config.yaml
arch: "vit"
translate: 0.06
norm: "rmsnorm"
width: 256
max_grad_norm: 1.0
cautious_weight_decay: true
batch_size: 64
Rows from block 5 of a small image classifier, named by matrix and row number. Rows with one number within an expert belong to one neuron, the router's apart. Each number is 500 + 50 x the weight over its row's rms, rounded and kept within 0 to 999. All counts start at 0. Numbers have three digits each.
Before each expert's rows are labels from the 100 images, of 14976, where the router gives the expert most weight on average: "strongest on" is what is common among them. Only what is clearly more common there than usual is listed. The data: capsule endoscopy frames (Kvasir-Capsule).
# router: router (model.blocks.5.mlp.router.weight, 16x256), inputs 0-51
# up: expert up (model.blocks.5.mlp.up, 16x128x256), inputs 0-51
# down: expert down (model.blocks.5.mlp.down, 16x256x128, transposed), outputs 0-51

# expert 15
strongest on: finding: ileocecal valve
router.15:523537517504579465449567443464454521502587535520474590585552460424512408565548488505567484461551444522552529462586532522452494483536439468458605500408424537
up.0:541550605468462490500530446491597582504395443575537495503471599485470475456490525429409521512433422449503526486446522521585465358486461540518424433495494459
down.0:523474473428531538533425515472497550518521499497611450504491603436509557369587566465464495486465444420448590550452452517523522521499515526495486460518489431
up.1:430426504490502473641460495506460350533495464451516483480450425466588582510527470539489393508482531521501484473467509507514509512422509457529440467514463509
down.1:534558524465487576497479505546559476573448496521481537458476644480449466589530488408536416458520430515519465421512487478550479521423469449450470505489465493
up.2:496475499485453515516530532515513492488495435466471456481488520546438481494436490484418430502506539461531452595497536471567489449349600523607451522494497467
down.2:499541489395544502462480501526484562464483377608533503485515539452476507520570433528474402511473474493471484513501427525587471348537522417487559472502497432
up.3:512539531467541504557455525529500461505426527460539579529396419474513558450473534474473507477479461418490510604460490511378595516431481505438490399601428449
down.3:563524440446570481511442534530513507509478570442536502466539526470401601431474599546533544480558465556542503497605593505463545510571466546363498471491413509
up.4:483462508501500512520503511483477496521518506494574496492512398509483484410534347429491440492505506502460506558484510473516490498450513509505470537514540416
down.4:407579610603500501517475479531488495479467581495511444527512528472487486491502521536486506488517497508529482473390494343552495479557559547497471485536627580
up.5:481495495601534484465566521533495501545495551561451546511555524555431467592418563572459485527562534521524430419512533482426493470537540475414499491459482562
down.5:500462521442494546530472516481454600526523496511511425464491532456523523449536516510581442556496490493392542500503533472380534587596470579472536514514536508
up.6:448404469469519565480478522522506475492475460491533522519536518566571550489447488473478504453473511439522482531441473518455507488387536495456472492484522466
down.6:480496489515471472477482475591531505610431412483475520474363507500470542481478520389489441492493494485437474443437433525460493436461490539468469513485516564
up.7:364442504456441516592525543506487431463415470490524528468520518546459519476560480532482504523490444470539434470508612474468465489439547522463475495556497487
down.7:488429458490486443513492548514512490528457516425529530546581468439486466491552492520505561455487477582541405470478567422488441515622542478552445465501470558
up.8:482463482450491595566435486565509472564474424499505549398396457508547512564476480522489461540462449417450483512466481576456517549443528579555507465553533441
down.8:494518573462469487427499453505540544521471570498507480452467482500443481427573511418461445489476476493480530504494546512516515540559481459506467587510543454
up.9:468420489482424561611461568549490465537500463455548488442451426501489526498495498486485499548477519469497418569475531468466475425398531435524446468437495443
down.9:527565578464502508570475519517475496526483514497528493511454437494490518441496528496425540500510511420437524603474477509546482519566434536412487424616531468
up.10:494534497392451542526398468555523522498488458601440490522429556577581533496427491484499479580527447478477499483473536530501543467408613506496480497523529485
down.10:488495442488517444610472478507486531494495481481514512518514474468443534500487501473513506495603499482521441521490481416578403505536500457486487397551542550
up.11:352401517505449537588400542524479491485484478468512489454461535588504568530460508498492500519547502467480511410434601413494517497431524495492453479411526364
down.11:399403505437460583470495489485454512456477481470428439551451555506503517479492539493539408591483443450427473515449488470502461529586552552536570608528565503
up.12:465474482496466493498524597513467407405513358502561522503488431505554477435521352458500536475520492430551493558498533485555457402471506420591456530473490403
down.12:411482493524489498520420500598574466508453599483582505396557475589444550520477516527503511501532503568506464427542513432456469561624550483432492495511539590
up.13:519505486555519479458543515525503489494530537488446527458561486589415527609443558592520500455576562544547403427561531456442463495525518436446474524493498572
down.13:501514490498483497472541469598489559522494514581447439476561518473537488523526520506496446548476551523430493446465469502472467525584502521463550554571491538
up.14:476503501489448600463440516490504509487388501513497508495377473536585517494489515439463302512505344467478495490403511523496455428412492506504422544417493447
down.14:467522484494491472562491455483505351495498508538517515430613522548376510600512495545490520518539494527594502537430548461505509513531487484456618435392414524
up.15:498491493495442500512404487565509489484415435462479509403358496505536514575406419503505471537484444421442587451494619535557557501411457548508517498351539364
down.15:473546424464585475511532513540582465489511527475451546482525529570458546516445512488417446376541505529503478518525579455476509486550523492478472438558526572
up.16:509451569478491506496548588557586403443386467450501514455488546527450563475359462488455493522532500437499467434472578477541522389480484487433383431552496471
down.16:502534512403532482516412539541482569559482497505557450471447514479472533411489552476591398540494448445411569502578575507433575579574397547454505450515493436
up.17:480417535487462491493456491523492462468481486507485482467485548519626503464448505507452459500504462508503523535474496498477527460444590529539464523507440463
down.17:436583563539487430509412496504498489538429453480470520509517480598605597489505506429565364510457434581499560518548518520502480481493489511501481580567652498
up.18:420418471481497493537506505531508484476471452430505500368492477561504526518497493482481508486494525478507430484480499444506423503419637474563459562528570502
down.18:441474418472554502489499542601499494541476481511469589490583543590468456480500555537454537542461508501493476470465482492513471433543503401449497438547495611
up.19:489483506496465456495506575504476412407470360502588542518462483553555486429502390467462533468535495415542481542488552471574465349460508422538429483475519419
down.19:388453487553478504546482533638539426525496550497563554393548414576479548553519512524497464523565586525517438445547498432420452573572568475422491502534529579
up.20:402481519475518540505521526514488448462492410539459494518506484559525510475505470505503524521528583415510455510454498452455497414452544456558467450481487445
down.20:564526461377420417560451475611503540670512500352499477551448435427486502448511560450435503419485503473499430568542532463525453567513487463489513426542467561
up.21:466482479495439483526526553573515451485395461525496512452455478570503590483432395513468497526541518399498462509521509458512484497432511488470403508498539403
down.21:406493498440512484584519529521479578570584526501518605551550463466491460488546513554375444520512537419483510519481492399559437384425526488467476393532494490

# expert 4
strongest on: finding: ileocecal valve
router.4:509455488578558590498541495498494514528563603527533510527611479509438442581562624558517502505487580562536476417464467533458450549552541470459557508444441597
up.0:510426535470448464576452493483559478488406441346568452462438496478456499453429507479482547514478484413444483535506530460511512476440465544458455433452586421
down.0:564442472567638478427566587446464500481505528555510560542532456586478561546417453543488534524569479546538439439453428533536539369510533482527527508375451563
up.1:589478464487456452516431472500507532507460460466528423479417481412502505471509497421538567460439406545469459571542519581484574547463457561564499589472495460
down.1:486494488510600542466560476491434512505515469469391557541513543566451534565457516560459478460518468541580501423518540443457531421529563483462571429504385512
up.2:526501398528535515493450420489532566586557578530501557457538538540469527516467584604516430533482536522495524466537505516478498536559576560417531427434540577
down.2:455593559501389474552529484546564569498404446556531497438506516504534503479551514534382527488498545372381531510477483448554433498516474532488497511604550436
up.3:446525540431401468565547481602527445476510485476456464442361446439452429459497432383499425480459462474497465537524522514454545504361456521488487511568546393
down.3:480524574442481526480507526475475554529505445472482514510442519545544488500536471490564482564536385456395611481528532502476629411473474502468496519459460445
up.4:545524553446490529503420475494520514443479440440544479518447539538452599495379509482461507460486524494491454517478538501534463483334514524481471441458553294
down.4:508415522540506505523541543545449510539652451507469465526460519614504400572405549510509479487520503526515430511444421512498605473433533500434490463472398547
up.5:584453492468478451524412534508550453512414474506576554443422401493511530436450489460408524487462471426501494561503524550490548440430461527465477411486510463
down.5:419483528478520551508494466480507535496471468506420467572441591511514447511521507469497509514469430453465556414435536504513569440553562516553488445508502547
up.6:536462498438419435531567479523492474386405544501499465506423512523449500452505469497459606467493454454466520585554559497484537486490488538461452515558466410
down.6:516509506471501434561475463495541516516548549455457534468523475482393550543468498556429545479463529457547555476533617475508482441505443475443448413488498536
up.7:455554471477351554516490487513575531496502499478456458483420558546502505493494508424490532491468462476429453518481500498742578490496530512473450574507497417
down.7:463531611552388510532484508505433531493499485495497347479378469450479541487484493511495481585524516510446533527466508523524488531498502444440575525514370331
up.8:516470456489438457537432462540539488524410492543537591446465479508469494492413564539400513524446481443518471578498526571517519493492501530460483405442509509
down.8:479554587479487545515482517462517498477407465528502438538451548493552492478538460461460551524421416427440558485382458520530583466522517525549532452557457425
up.9:549531493452447410501581449491458511440481566596462458555462501412527419441569461460529598493457438556442515599527499552446586563511489529506530576572410495
down.9:529510554467450414463567414519480555480432471509441549549522570472377473482454535529398456499476468542542551450527588554469527474559490567410574462522413480
up.10:449575484419467477487432532520490543450452424465527506492444506529522519449526413418554507480521371483522487505538610494450577449417507471506492551419488385
down.10:562543486519534435392448478499501515405549448470514478535467400489594508439466516569513461473502502500543556605553380530468504523604414546487529544538548462
up.11:440540423467485499519387482479530545450477484443531506507453560551484525435509426466461530472527425462527510504502591467506586393464545514445490456471566398
down.11:528566510463460380490505498479480536464440467513526490521472534466432516455537559650427433482520565466507469547553498423562483507561479485448543508585489436
up.12:467476468442477421589517533591475486538478470561551592463465469454434424481459513504445477493479468417566500592501517514468516426441508473463513405521513468
down.12:466472469468499515503449479452458545528491447497439486574468590504611525470505492493506535505438411471441597522477527492456583533558496552496543487500471496
up.13:481493522419415500574511504547555535486419392436470393438453498484459505498466458520490500501508547511478442489493535482586553465317488475403447456537558447
down.13:540505539501482448467552500347465499452500480511573438560533512462516432496607495430513502488588499554523475502533482525573496468511489501511507536649517496
up.14:521505540501392507512508441492504545480505512488429452528530505499444513481506486484496414482522546520448581508513638468538620539516522497493481469504491485
down.14:486508488461505480475500511497506462524516460483462455492652501524494518516551556498511493481487556506521519474516478476479542513492524429586517500453414523
up.15:427557452453435506517454468503584559485511474391568508475521537584509528498535501499508561454516445469545458519577627458496542479502492457417438474504537505
down.15:565533514502415608501520475518598539481382511537601522475524510538508570439504503563430464529552551462409470489492463468650446477605517528486484502618495521
up.16:519476506450482450487392503485499459490403459474564463482457474474475567439413455439495533501479459468496435522480501516589481482361462569525457486470558436
down.16:476481504515636500460544473444379512500472430460397456596487571563495469557507456459478529478529477523543434504528475539486601464503509485506515502421451543
up.17:497490492497502441560486485542544487534436466539557602499467435489442427493465563529393519492437465425586492561478511554517516434460489470477501381465478489
down.17:459505527461508562498467508456498537490477454480467427569448564486573482449557492471506525499463412468441580516439518506459602502531477558507515461551472444
up.18:473539546419516553527434507520511588477516465389476498468475507513506508498485467486461488499497458378495512514493554436533571482445482473495428464499580391
down.18:492519541682513497435590598609576430417526509492449498458607439570413492564474428491562567483588553532503534444526516490515494452468499493567465513393587559
up.19:494414516479474474549414451516468518488430486510591547559473451479522465471487508471407546500428476421462497547462535559503508436493527555502506438419466491
down.19:459509501473476599512463480553572469438499438454449493498431485475572513445534467456457470429442484410545482597504458487467497545567472547514530501595511459
up.20:541505529479456439495562483501574486489468510462517405548474456444459520479564483502519479537500489508521497577511464489443550457517469502547433470523417433
down.20:525472534524491497493508511511522497505540512478473420507493413416462456501563503495636489479540507493513512498477492536494541475496464564518484484540431504
up.21:551511565457473522516427466554570491459503413502540492533442486475482513470425462563522481524530541486533528569483525499473646487492479479524471523513480413
down.21:403492511574474462503535471496498476516600560489513609544435416549490472494477482496492374494464523445501531509489521515507499465506499521501472508391490468

# expert 12
strongest on: finding: pylorus
router.12:540493498402497456493532478529493535453403517560544461518467553545515465443529548461427505484481486432475487540416465548536514499498518535529458520516503475
up.0:522506438479540520449480586538511441507537517469526524486465492586528509456510549574490513573467504476605540566519555474510458495498548561563445474532345437
down.0:525460518543482544557484467500536576506426530522424523479480496501524523505510478469521534521485502481487499502618473505525501505544450537569513518670381533
up.1:481541507531498548577489529550517513434528461408486543521486456526468469498479466430513413513474493510490495565476509430452548472304524484503503502378519420
down.1:454463521504597483563506573460503419470413461520575486476521517598527587441456465487361660501491492504485517534536406510553507470513561521543498393635489476
up.2:532546525412497446456530424437502606550477508578521430571534579519530410459582561456484517482468478450445544473401456549560484527539500535571546537482582519
down.2:484431496531506533474450537428412541505536511528504551560517441428573462497559451544598524592427475499461572461453456534461525518552517518495571532431451458
up.3:484376511502509551478521602520507407512514517475501534487501463534552438503479525505444580539401474459544455539503501512490525522356555499474521508473440470
down.3:532478544523599484435488562468513464396424501450483482495463548479565494426412436447512495466472465559527524530535462552406550564626488474510487540501490481
up.4:560548531417487425462553498423455569509449463597540435592475559478549386401621489431484568483465461443463571508441446574600434469540462508606532509509523488
down.4:449417450507468514501478526465429532498557536563501542549530464399581429507549451561556550592435514520485535465456465507492506523546570526494613521441458494
up.5:383480517411478488548500549497522523485504502506529502510535504591511526486508479500471445643476547506498509532478552430510469486458602541518561430462514452
down.5:499498484476500545544443506458491590498548482515506507431461520351598538495515486564497507469471452435479436525510494471476514474543422463513488495528490488
up.6:443473443431418540576441474482452504532554545545482497479526536564563470445518458533517453534526503486490467518486575427461525562492599534511494545428546534
down.6:507454476419486488545369476463425543436502521567571503561371517462538428422586501462494450494377464426538557588434478537496600518506528592497522466521454499
up.7:474495470380504507474443459448529572538467483545540438519504594606545438476545572474532452502489459488488510483467494542511503548537553536522519545483631517
down.7:542432523532547463494436559380397482467457538470557524602513423357578480497559458542605588573467449537509589459472485533487538508587449519492583512428422464
up.8:368430334501511574569448546518505473568567540397492559452507440501497498544436516550518466511547505529595444517593532442434482556479602440436532493457495517
down.8:593436571429590457439449483477488503441437452417466444511484501515482550407450473440526537436508413583549532491521569533474607499550474510501490524499492459
up.9:353409421521466664488511552567529425519550527455451559499522435540480467522483484522493504552502527490510473519505500496443481524425525487391479470493443493
down.9:557412518476571452474429495461455457450443476504526496548491475450535478443501423525487506518473503564603539552475455534462450496589475550465497482492443505
up.10:503502410501436487520526496575488476500507488458513565469543468529484542486511525511488495595505523487496460562492482486493494497327578540512508492539528489
down.10:511437507374480478334471518488521523404497498576437524475515507526492520490415491470465422515490523524549509542678502544502554490504477520518451486504460472
up.11:457444403438499561543518492506473513556535526507514495478505513488480429439533546630433549543488469465556523506573579480450493475502592509379489372409505416
down.11:484443523497537430402476516422499490426440516429439465458466534484468481477489413430553504492512444583531508511533515604441488470530446470526468574510511442
up.12:282403482611538567501491536565500468481487506508493482499507434495484507519503463517483463543506482451543464490492492425470577530372554455467511498519470437
down.12:500515546443500453451516491536481535425405475573485506485445541519523488434550455425506458483594487360530504492458424534624506531490444587513414489526504576
up.13:455419417513515648528450642497433426428518461408543545553546401498552474446475515569526540550371483514503522554480485471481484550498561530489558464475480443
down.13:511450497439497500489475510462457467450385479486482463574445505449519479492525514559489528507437496501508612526495490586479615513613492570557522537490489462
up.14:508507503406467487489488442424505616562538474563537456531501560570532426462600600488563432519413452506469548467454483549479538583503488553547573576434580506
down.14:509466531528495537498468576422395465422505541508544501579473431383625481491587444532650610575408462504428546489434461532485547534538487508515582539429447436
up.15:454471475535473568485428507553509408532499549429492486443497457512486531432489529528483475510504518477500438531497469491522465516388552537453490444397463434
down.15:543517513511511473453431520446498416460464455424552439505496458521507539446521508451520526528503398491552475531505434467492416514522473578582472506539470451
up.16:516497454504581516555505524513482441553538561416482575509528425472498559586424546523520485490512533537541486527499458461421535513491494499422559351508415513
down.16:405477471569475513492495436620574528524539482478387513438562510564495506582425467523515413559509554567524431431487528431429485526510592546491556474455559521
up.17:517523478412476447477530466441424585522473483609530475573471529459561356473622467455492551505437435439471547515408437579538476487514499497589601518479513486
down.17:458439465534493521500493547456410502464543525539501535565514441430607438495589421528564539556483495518491526466481422508467489541550597497532603539451483471
up.18:502509478506517514528505527469456488550538479464508573488439413426571469563538495524473490530519456447489498544519477482507498443467488461490553427461512462
down.18:454457428505510506452482524518484547525480501542397471550520549532539469488467530540579481496485508502491457440491439506488484474545602477519567538499503510
up.19:449509512478516495535480604547453436467457535508480520485509492523478474500491529622498549498446379435495434568491515469505493517438534494436550503498407467
down.19:498449423528508498467421544457476460467443502470460533557420495510558482465512442479561479492512463419448486568487501569443493482590473552499488489497523373
up.20:408442504458471617597416483511493477498519501491523496468478419482489539435550510547485462605531490454487503507491554472426512506354482529463492493415505437
down.20:476518483478562499459434401459437622433490455471503330543519610477580502550570558515500497477519502453504498473504478473499547601638534523537498509664483540
up.21:525541503438469441442526469433482579547489479552511434552482574533538405482588507436519459475480417468490541501455455591552494496568505492570556554476579495
down.21:489414471531532539503409575401394483474519507500545543579523444431574469477560427530609543539452468542511555455477447528493499479538507486518592509427438480

# expert 5
strongest on: finding: ileocecal valve; finding: reduced mucosal view
router.5:521522511439524450492474489430443498455444509583545567569469484430517511464532474548470547527423503447524566494392438572534438492498504505455519447562415493
up.0:477524536483436536548432518476499498452479419492566487507472495479455472454505502495515489484509451508563515511497593484487558465439455527445469513555499427
down.0:508386463540571492493477616519514419607499457456496608480572538498471580517420481540408479477500519483505495477439487501606501525565430487471411455550514549
up.1:513494526476496505538470519472459602544589504470515506517461518413478507490483446482471516505454517487469503544590515509484520496434527508516447564478496508
down.1:506498492494503465528482499475572517533455477593509552503471526516540518485517500546472431498487555576514495468464496506506503430479555500503487571509435468
up.2:474435493499467537567492505494498518458480453452595483462492462517431488466520496504459520495560499420589526495470521463493532430449562394550404503412561456
down.2:485525473482549489485550475487451495511454546516462492548516524499570486444495665489515519485427403509432499596517413508395559533502398496518536485605499501
up.3:459477506539494506556482511496498517494554500502562500465508479483475506482510495485473529531526430454517507531547512509483557474419504459528459481445538397
down.3:525515481503504496576467434490505547520531393535494536539590570523436512558592525636448524602447448510458495471502513522441520493489479527571481499462512557
up.4:508540428439502442574434458445458562519490491528472564555535535485541536477458491569441585529463496468527600564449511505565468484541502569437505417535486503
down.4:471619502492494476457553517515537505508474445555496537522487455517485436508521463427433492488484453465498545456483493575543454378461495455539522464531474479
up.5:573480571406464456498515447427434563462463552528479451586579613497500499482509518545522554483511531538473552501480518482495485524582493579455507506557462539
down.5:557452448487590526554464575419435438550481491482571557554491442478553545435456548552425580526440445392529592561449430529507537451549468524518499422531438455
up.6:478521508481424519583480609502502505509497437475576464512497508553490504353506452475513495569502489512545506479502647471455501430492501464516411477499538331
down.6:481472538500457472479522482430459473513488512503548465511511492456491496480496510504546500574523461554504483566499651426425493524555391543541441414397482445
up.7:480458557534530554470472448485565478494485459457514471499511503499508526481511539483507486511484476505520458454489583428532518452412520523460493533504518453
down.7:498465515487551496459466488599528523513479591507472491469530457493513525495472514573490488536528489475468548483488508398501437506519515515446431504463539401
up.8:527475572517481527521463487482492421488499447411550461459402444475522559496422474478525494448533461449504487568572523495484565455367471482542433491436497474
down.8:503484542511391469505559525508504488413482520543491528423498496535486563489493463479424457517493402464501567523530544468416585357505485473486366452541537431
up.9:525626468478534403436489419463485585487519533591482540531563542446541434519531466550512486484427517539516520508509459565492483513588538524464600520520447577
down.9:545498483519560456528578546476443423429489544556563553509510425473491452508554472476415605465530495484549490498472472535565518403464513432484496480483415498
up.10:395497467521495503484505485622509461475524513502559476478418523540540598519551510471568471515528445394489528605510488479449612493508650509548460466517552507
down.10:483502600460508479604544476500500496500522442500496501491610479620527568561486553581468581491429639518559633624533524511381497523495264476647566544505370494
up.11:529451543445464528496444465419452565503509515496474404556547634507540550452516549522562488531454508540439535478457504478441532560559499604482530515542501527
down.11:566453435467585480534474512427447501532442489505521558595482504463556514439470555549406592538395447424505611596428475526515513396557476586512527398529432429
up.12:544525527406479481487449446403432579483514509501484427597555626504520509466523528535544501484458514540479570487492511482467482535581502600470522498567484530
down.12:579443475504589473548531537430417446501469506484515560594504426407551486451487515514446595526453489445511574593441434514522478416552441516527525416533412450
up.13:531551471447438457484450454420483595528529517522464512531550580493528508485508500580511520561439511540443593444474483507515488511581544607466552484512492520
down.13:533525415491567488541526491470471502553521547498517591553498437443482452501530510505411561507487488461547507549483459517482473439515512486478536416496393498
up.14:507502489557490551503560572504515456512486395478514473472522492643503493479482472504453524548504520491478460483487542470499495435489460508528389533501525440
down.14:383638501478462521557443466459483541451555506527523532463487577506474418465565526508484506503562385465504542435491529449554505430469647424415482484477526527
up.15:421628478500500429516474490482501532448502481475476507436512521614451538509499385517480518505558492557496503388508567453466543460536542498492448491472610492
down.15:540493528473591541481489486428438503354443580531605486561500538501527498466518547476469552436497472468555487479395465548482631477557549439476502470511424484
up.16:439493517479469606522406507484420523487552495459505399502509524597555523492528461489570455516492494531457488425486533424368560544493524530481506548437539490
down.16:586440491424604498505487506433430532492465526514553510615496544424528498442502589522457552522410456458481570596423449540554575463568485569486509420556422461
up.17:476537497491474562523510477439522391450528490393535471506445475487517496457569468503494476517494443477533503537495579467461557480276508527483491466502527454
down.17:520488545512527454526525382519546526549542478495395488480470602481472471487487477557480495478508483502503491385468499534515533452471496480554481497457506525
up.18:418443485477561531574502503512491367469513499521517551509483461491497522563450462508455470534517537419537464516452478426598451461456568520516464457490519476
down.18:484474653486506439544564504385468532421469382497517446516491520560421453494447524446445587468499535420546477385430508470578476417495499452583497459567511481
up.19:437468499473502583621464572507439462446492472476591532484437452594535545453500427463507504516551493468484496504467501387425507491407498474480422502454572444
down.19:510441494485587520522460563440452531505514448538512443568600531517567500451503636509478521412420568475484458549411366453559411479496549507612545438573484542
up.20:479505600497496542571474509490512492464463471518612498521427470469509502507501486552515547549474464423467511515448523481567504420423542508507413518506512453
down.20:489496493489490418406404517544557481513409389519511526491412462503457503454530508534513514419472516490512411502596490625499495513478527541463461602525534484
up.21:419581553599484550517515488504530500494539490452507419395525519672473528536461510475518472469555514531485443432527542438448558548505509451506451506437589534
down.21:514419506441508495511507556417430477374481538524518498542551548483471470444517478515433536486526462470562544517451496510487585392483538502463404437482460466

# expert 11
strongest on: finding: reduced mucosal view
router.11:514524479542533462425551496571567485539543504520439526413548455588419483584447455501494422450574547561576442401597525509553442487543516440506522537425546562
up.0:490414387480458514601489504496475467505486502507524494501473501403486502498503508510471527600502491470474475500471494425500527511473477523439491401320515493
down.0:491525421482476486592432485413515509475511403420492508520522470497497558446522434574472497615477485473424517552494504414705460545583535518559473496483503479
up.1:401298525480518485591520497506476483491481515619477494541624517455464474515489454482487563556523532514539584484472538472514478467510493487408464497444502450
down.1:598455482534504502530482521485497484506495637483485502488528476460480503500508473521501520506519539532534472500489442508368644529559500512474576505474473503
up.2:479448531478483489472452449488486488500479510457510498525504513469480444485487527536494575593451500473456526493489606501526486572486483515468477416513503437
down.2:509547494560548481526461409496555467537491475534476466477620498476576391564749472533501612494497627521497509495402499520574370510505528548571594511496533590
up.3:538478606457481487502433428526497543491426496491533526528357488485536494484506531585503562547453480346453496548470586488503565551470514610476529426493499484
down.3:513489545501485500484478480486536632463472494520507463516487572472548417535534526538455489515522482494261507487377534499576425469569507499515534495495524451
up.4:477358525473484543601363488421449462528406519424556479555513526466541533496519510521482585598439491456457511553461503418436535524465500560499487458476452493
down.4:398556506497467511534493539563552536548485456518494490431439567563448576489460538486511500564499439501511554503554524487470609475438370541459469553557516393
up.5:510318498521431480477496429491477519528475491520493523494477523497476521392496462502455468522387542389508499386484489426502473362485587506499451476465560419
down.5:494484514519470505493431501486496558489388479497519564414612492516509578464516497556527475494496482479459489341507593519489463442537509559511535477496496490
up.6:544464513411525523563473501440467635521382511522562555583498507519534453476537510514455641691460405427500514569480582489504521468470524565501463445382486524
down.6:529593442353458436527547496442487539518435463469482524499463528518536479491468467494461499596560405524604446515526499516546498470483518533457435435552459472
up.7:522451541509435514536534523502510482465404493493446505466509576526481502477466477526433514584507536508519518480519581499454546453460487508505371526479543379
down.7:478455473491534569412495535534560491498485444569522544433499530486493458520498558594511496538408490479487503464455442498533528515549502519488500524522468503
up.8:540464537458463563539419498428445514502444428452582436608490548445561517404552524500424573546410492452422545581401491448512466519510469604547458463561437432
down.8:534556526486450553528494530510554488463489493460493509489521489468479562474477442446426561475484473529483541496531502521552540465527537558516451444570493479
up.9:516459579492372522492500489519496448583416437504510467523467492466497440474473533475454543583362409441438504556490516498461516487469452629519500478533490419
down.9:509519522480439524440484545547540504470482445481440500446499554530443552466451399452473514503521486480490509511522543478521477432512504560448427513581517460
up.10:496412498428436501602497500507465491454426522492633585533501498482519501492535503580480590558510519407446490677477506489496484467483486549473489477478501484
down.10:557575483487498492529485499352326508473584519504493511677567493591531494482475580524492534530483495471496491517480492494406502499524643509614507487416490499
up.11:484476519318454467520406515501477501520435512509524479516456591518406485430467475544489518544398493484472560533512507521457495541423459559460487523503491514
down.11:453528592493500533520509441492473500560502406503490400523565489403528412522418440558509532503559472545491537525573494538439468554532470516537454579484485491
up.12:517505527447436492499492410478434497456441478533492474602493461491562483400536468576459561603483469343458548584482492478490529502454490560437489512508445466
down.12:413520663501510503483480494501495508480413446493497465499526618536463521512477478530491484541533472507504557383491533497609543480543423542454470498553539520
up.13:532439520512449494487479505502512445477414481493523526481486500520471492462431501483446563579435491460512482511499499539459508422411503541486419451501456482
down.13:509483492418449462517492527521514523504498384476447556475548511493504528446436434502418455533502531525504551520568510477514511476528548569491427509600528433
up.14:471477481471395561534475526519511520436501485426502532462473469507478501502512557492504490506419505412462497530459498500468577511462500611412500466502509448
down.14:542501509508446402507589462521473408472421480564483526475499512396468492500474434505450507546471499472473471471568496586592411543600472554611443649435500495
up.15:488464498465432520566474496492489528477467502489512503558466555425471464455499514490486528551501501483488512501488588497509521488495516530480478453452254509
down.15:503515534471476431548511450411470603512581440523402505432505540468517507516469446453631459465501507408532524486486517504477550505537476497602481520517556515
up.16:514450498500480534562391498507502537505453520504584516501534537506485493467571524553478628496501468482422497463448514502549538285424532524478443490382483499
down.16:456486496512501578505485500482522578494584444489526463507564529519522516471497483537443535426467494520530514470489457385520472452501450518503478475494512554
up.17:469443412475508533504474521412459491425560538508573632529541493557435443502535468605486473495551493509608544403512536471492484411532575452454510455367473515
down.17:511352564500460551522511515469436525482436449507521494560513499445554378439536534481472583582424440413470565570523396528493548473520487518614504535454440449
up.18:478495509480450560555365468475497520484411484445541479490469549502490592497501518547460479559439477408478530473435577454520569520497506597462484513447535508
down.18:502479409478447475498485560546550462600443544499514533488425489471513541448464578466505524468477483541406476545541464514553566531545459565454518502536470462
up.19:517474542445449478491525440479452515453449446490537405628535588408537402474596436489467519520473496462476499547490532514497456489507505508528519518487459525
down.19:481556525482461584637423520536488550533473546456532491479497536523508572502477536486476480501501526504431503509530473452421548536542482625459401502570523520
up.20:470437523511505502506495429507468556482450510679592506558480575535516478483560516489474509499427522461398446516530503461507526479483521691511539455472405484
down.20:504516464355560412566517462473378462550537506489462517498537477519513508431529474503524492509430500519519514489536526450481528512499492505528462447490508419
up.21:458410524497360497505452525514566473468455473471485497446452549510451531474366475507417502535504498510519514471514546489482529416500522559455294513507520365
down.21:492368443478537573485494596519515418529492579473512537465561465426504499520483527536502541528471486514508513493515480525473483548521505491464513492493422516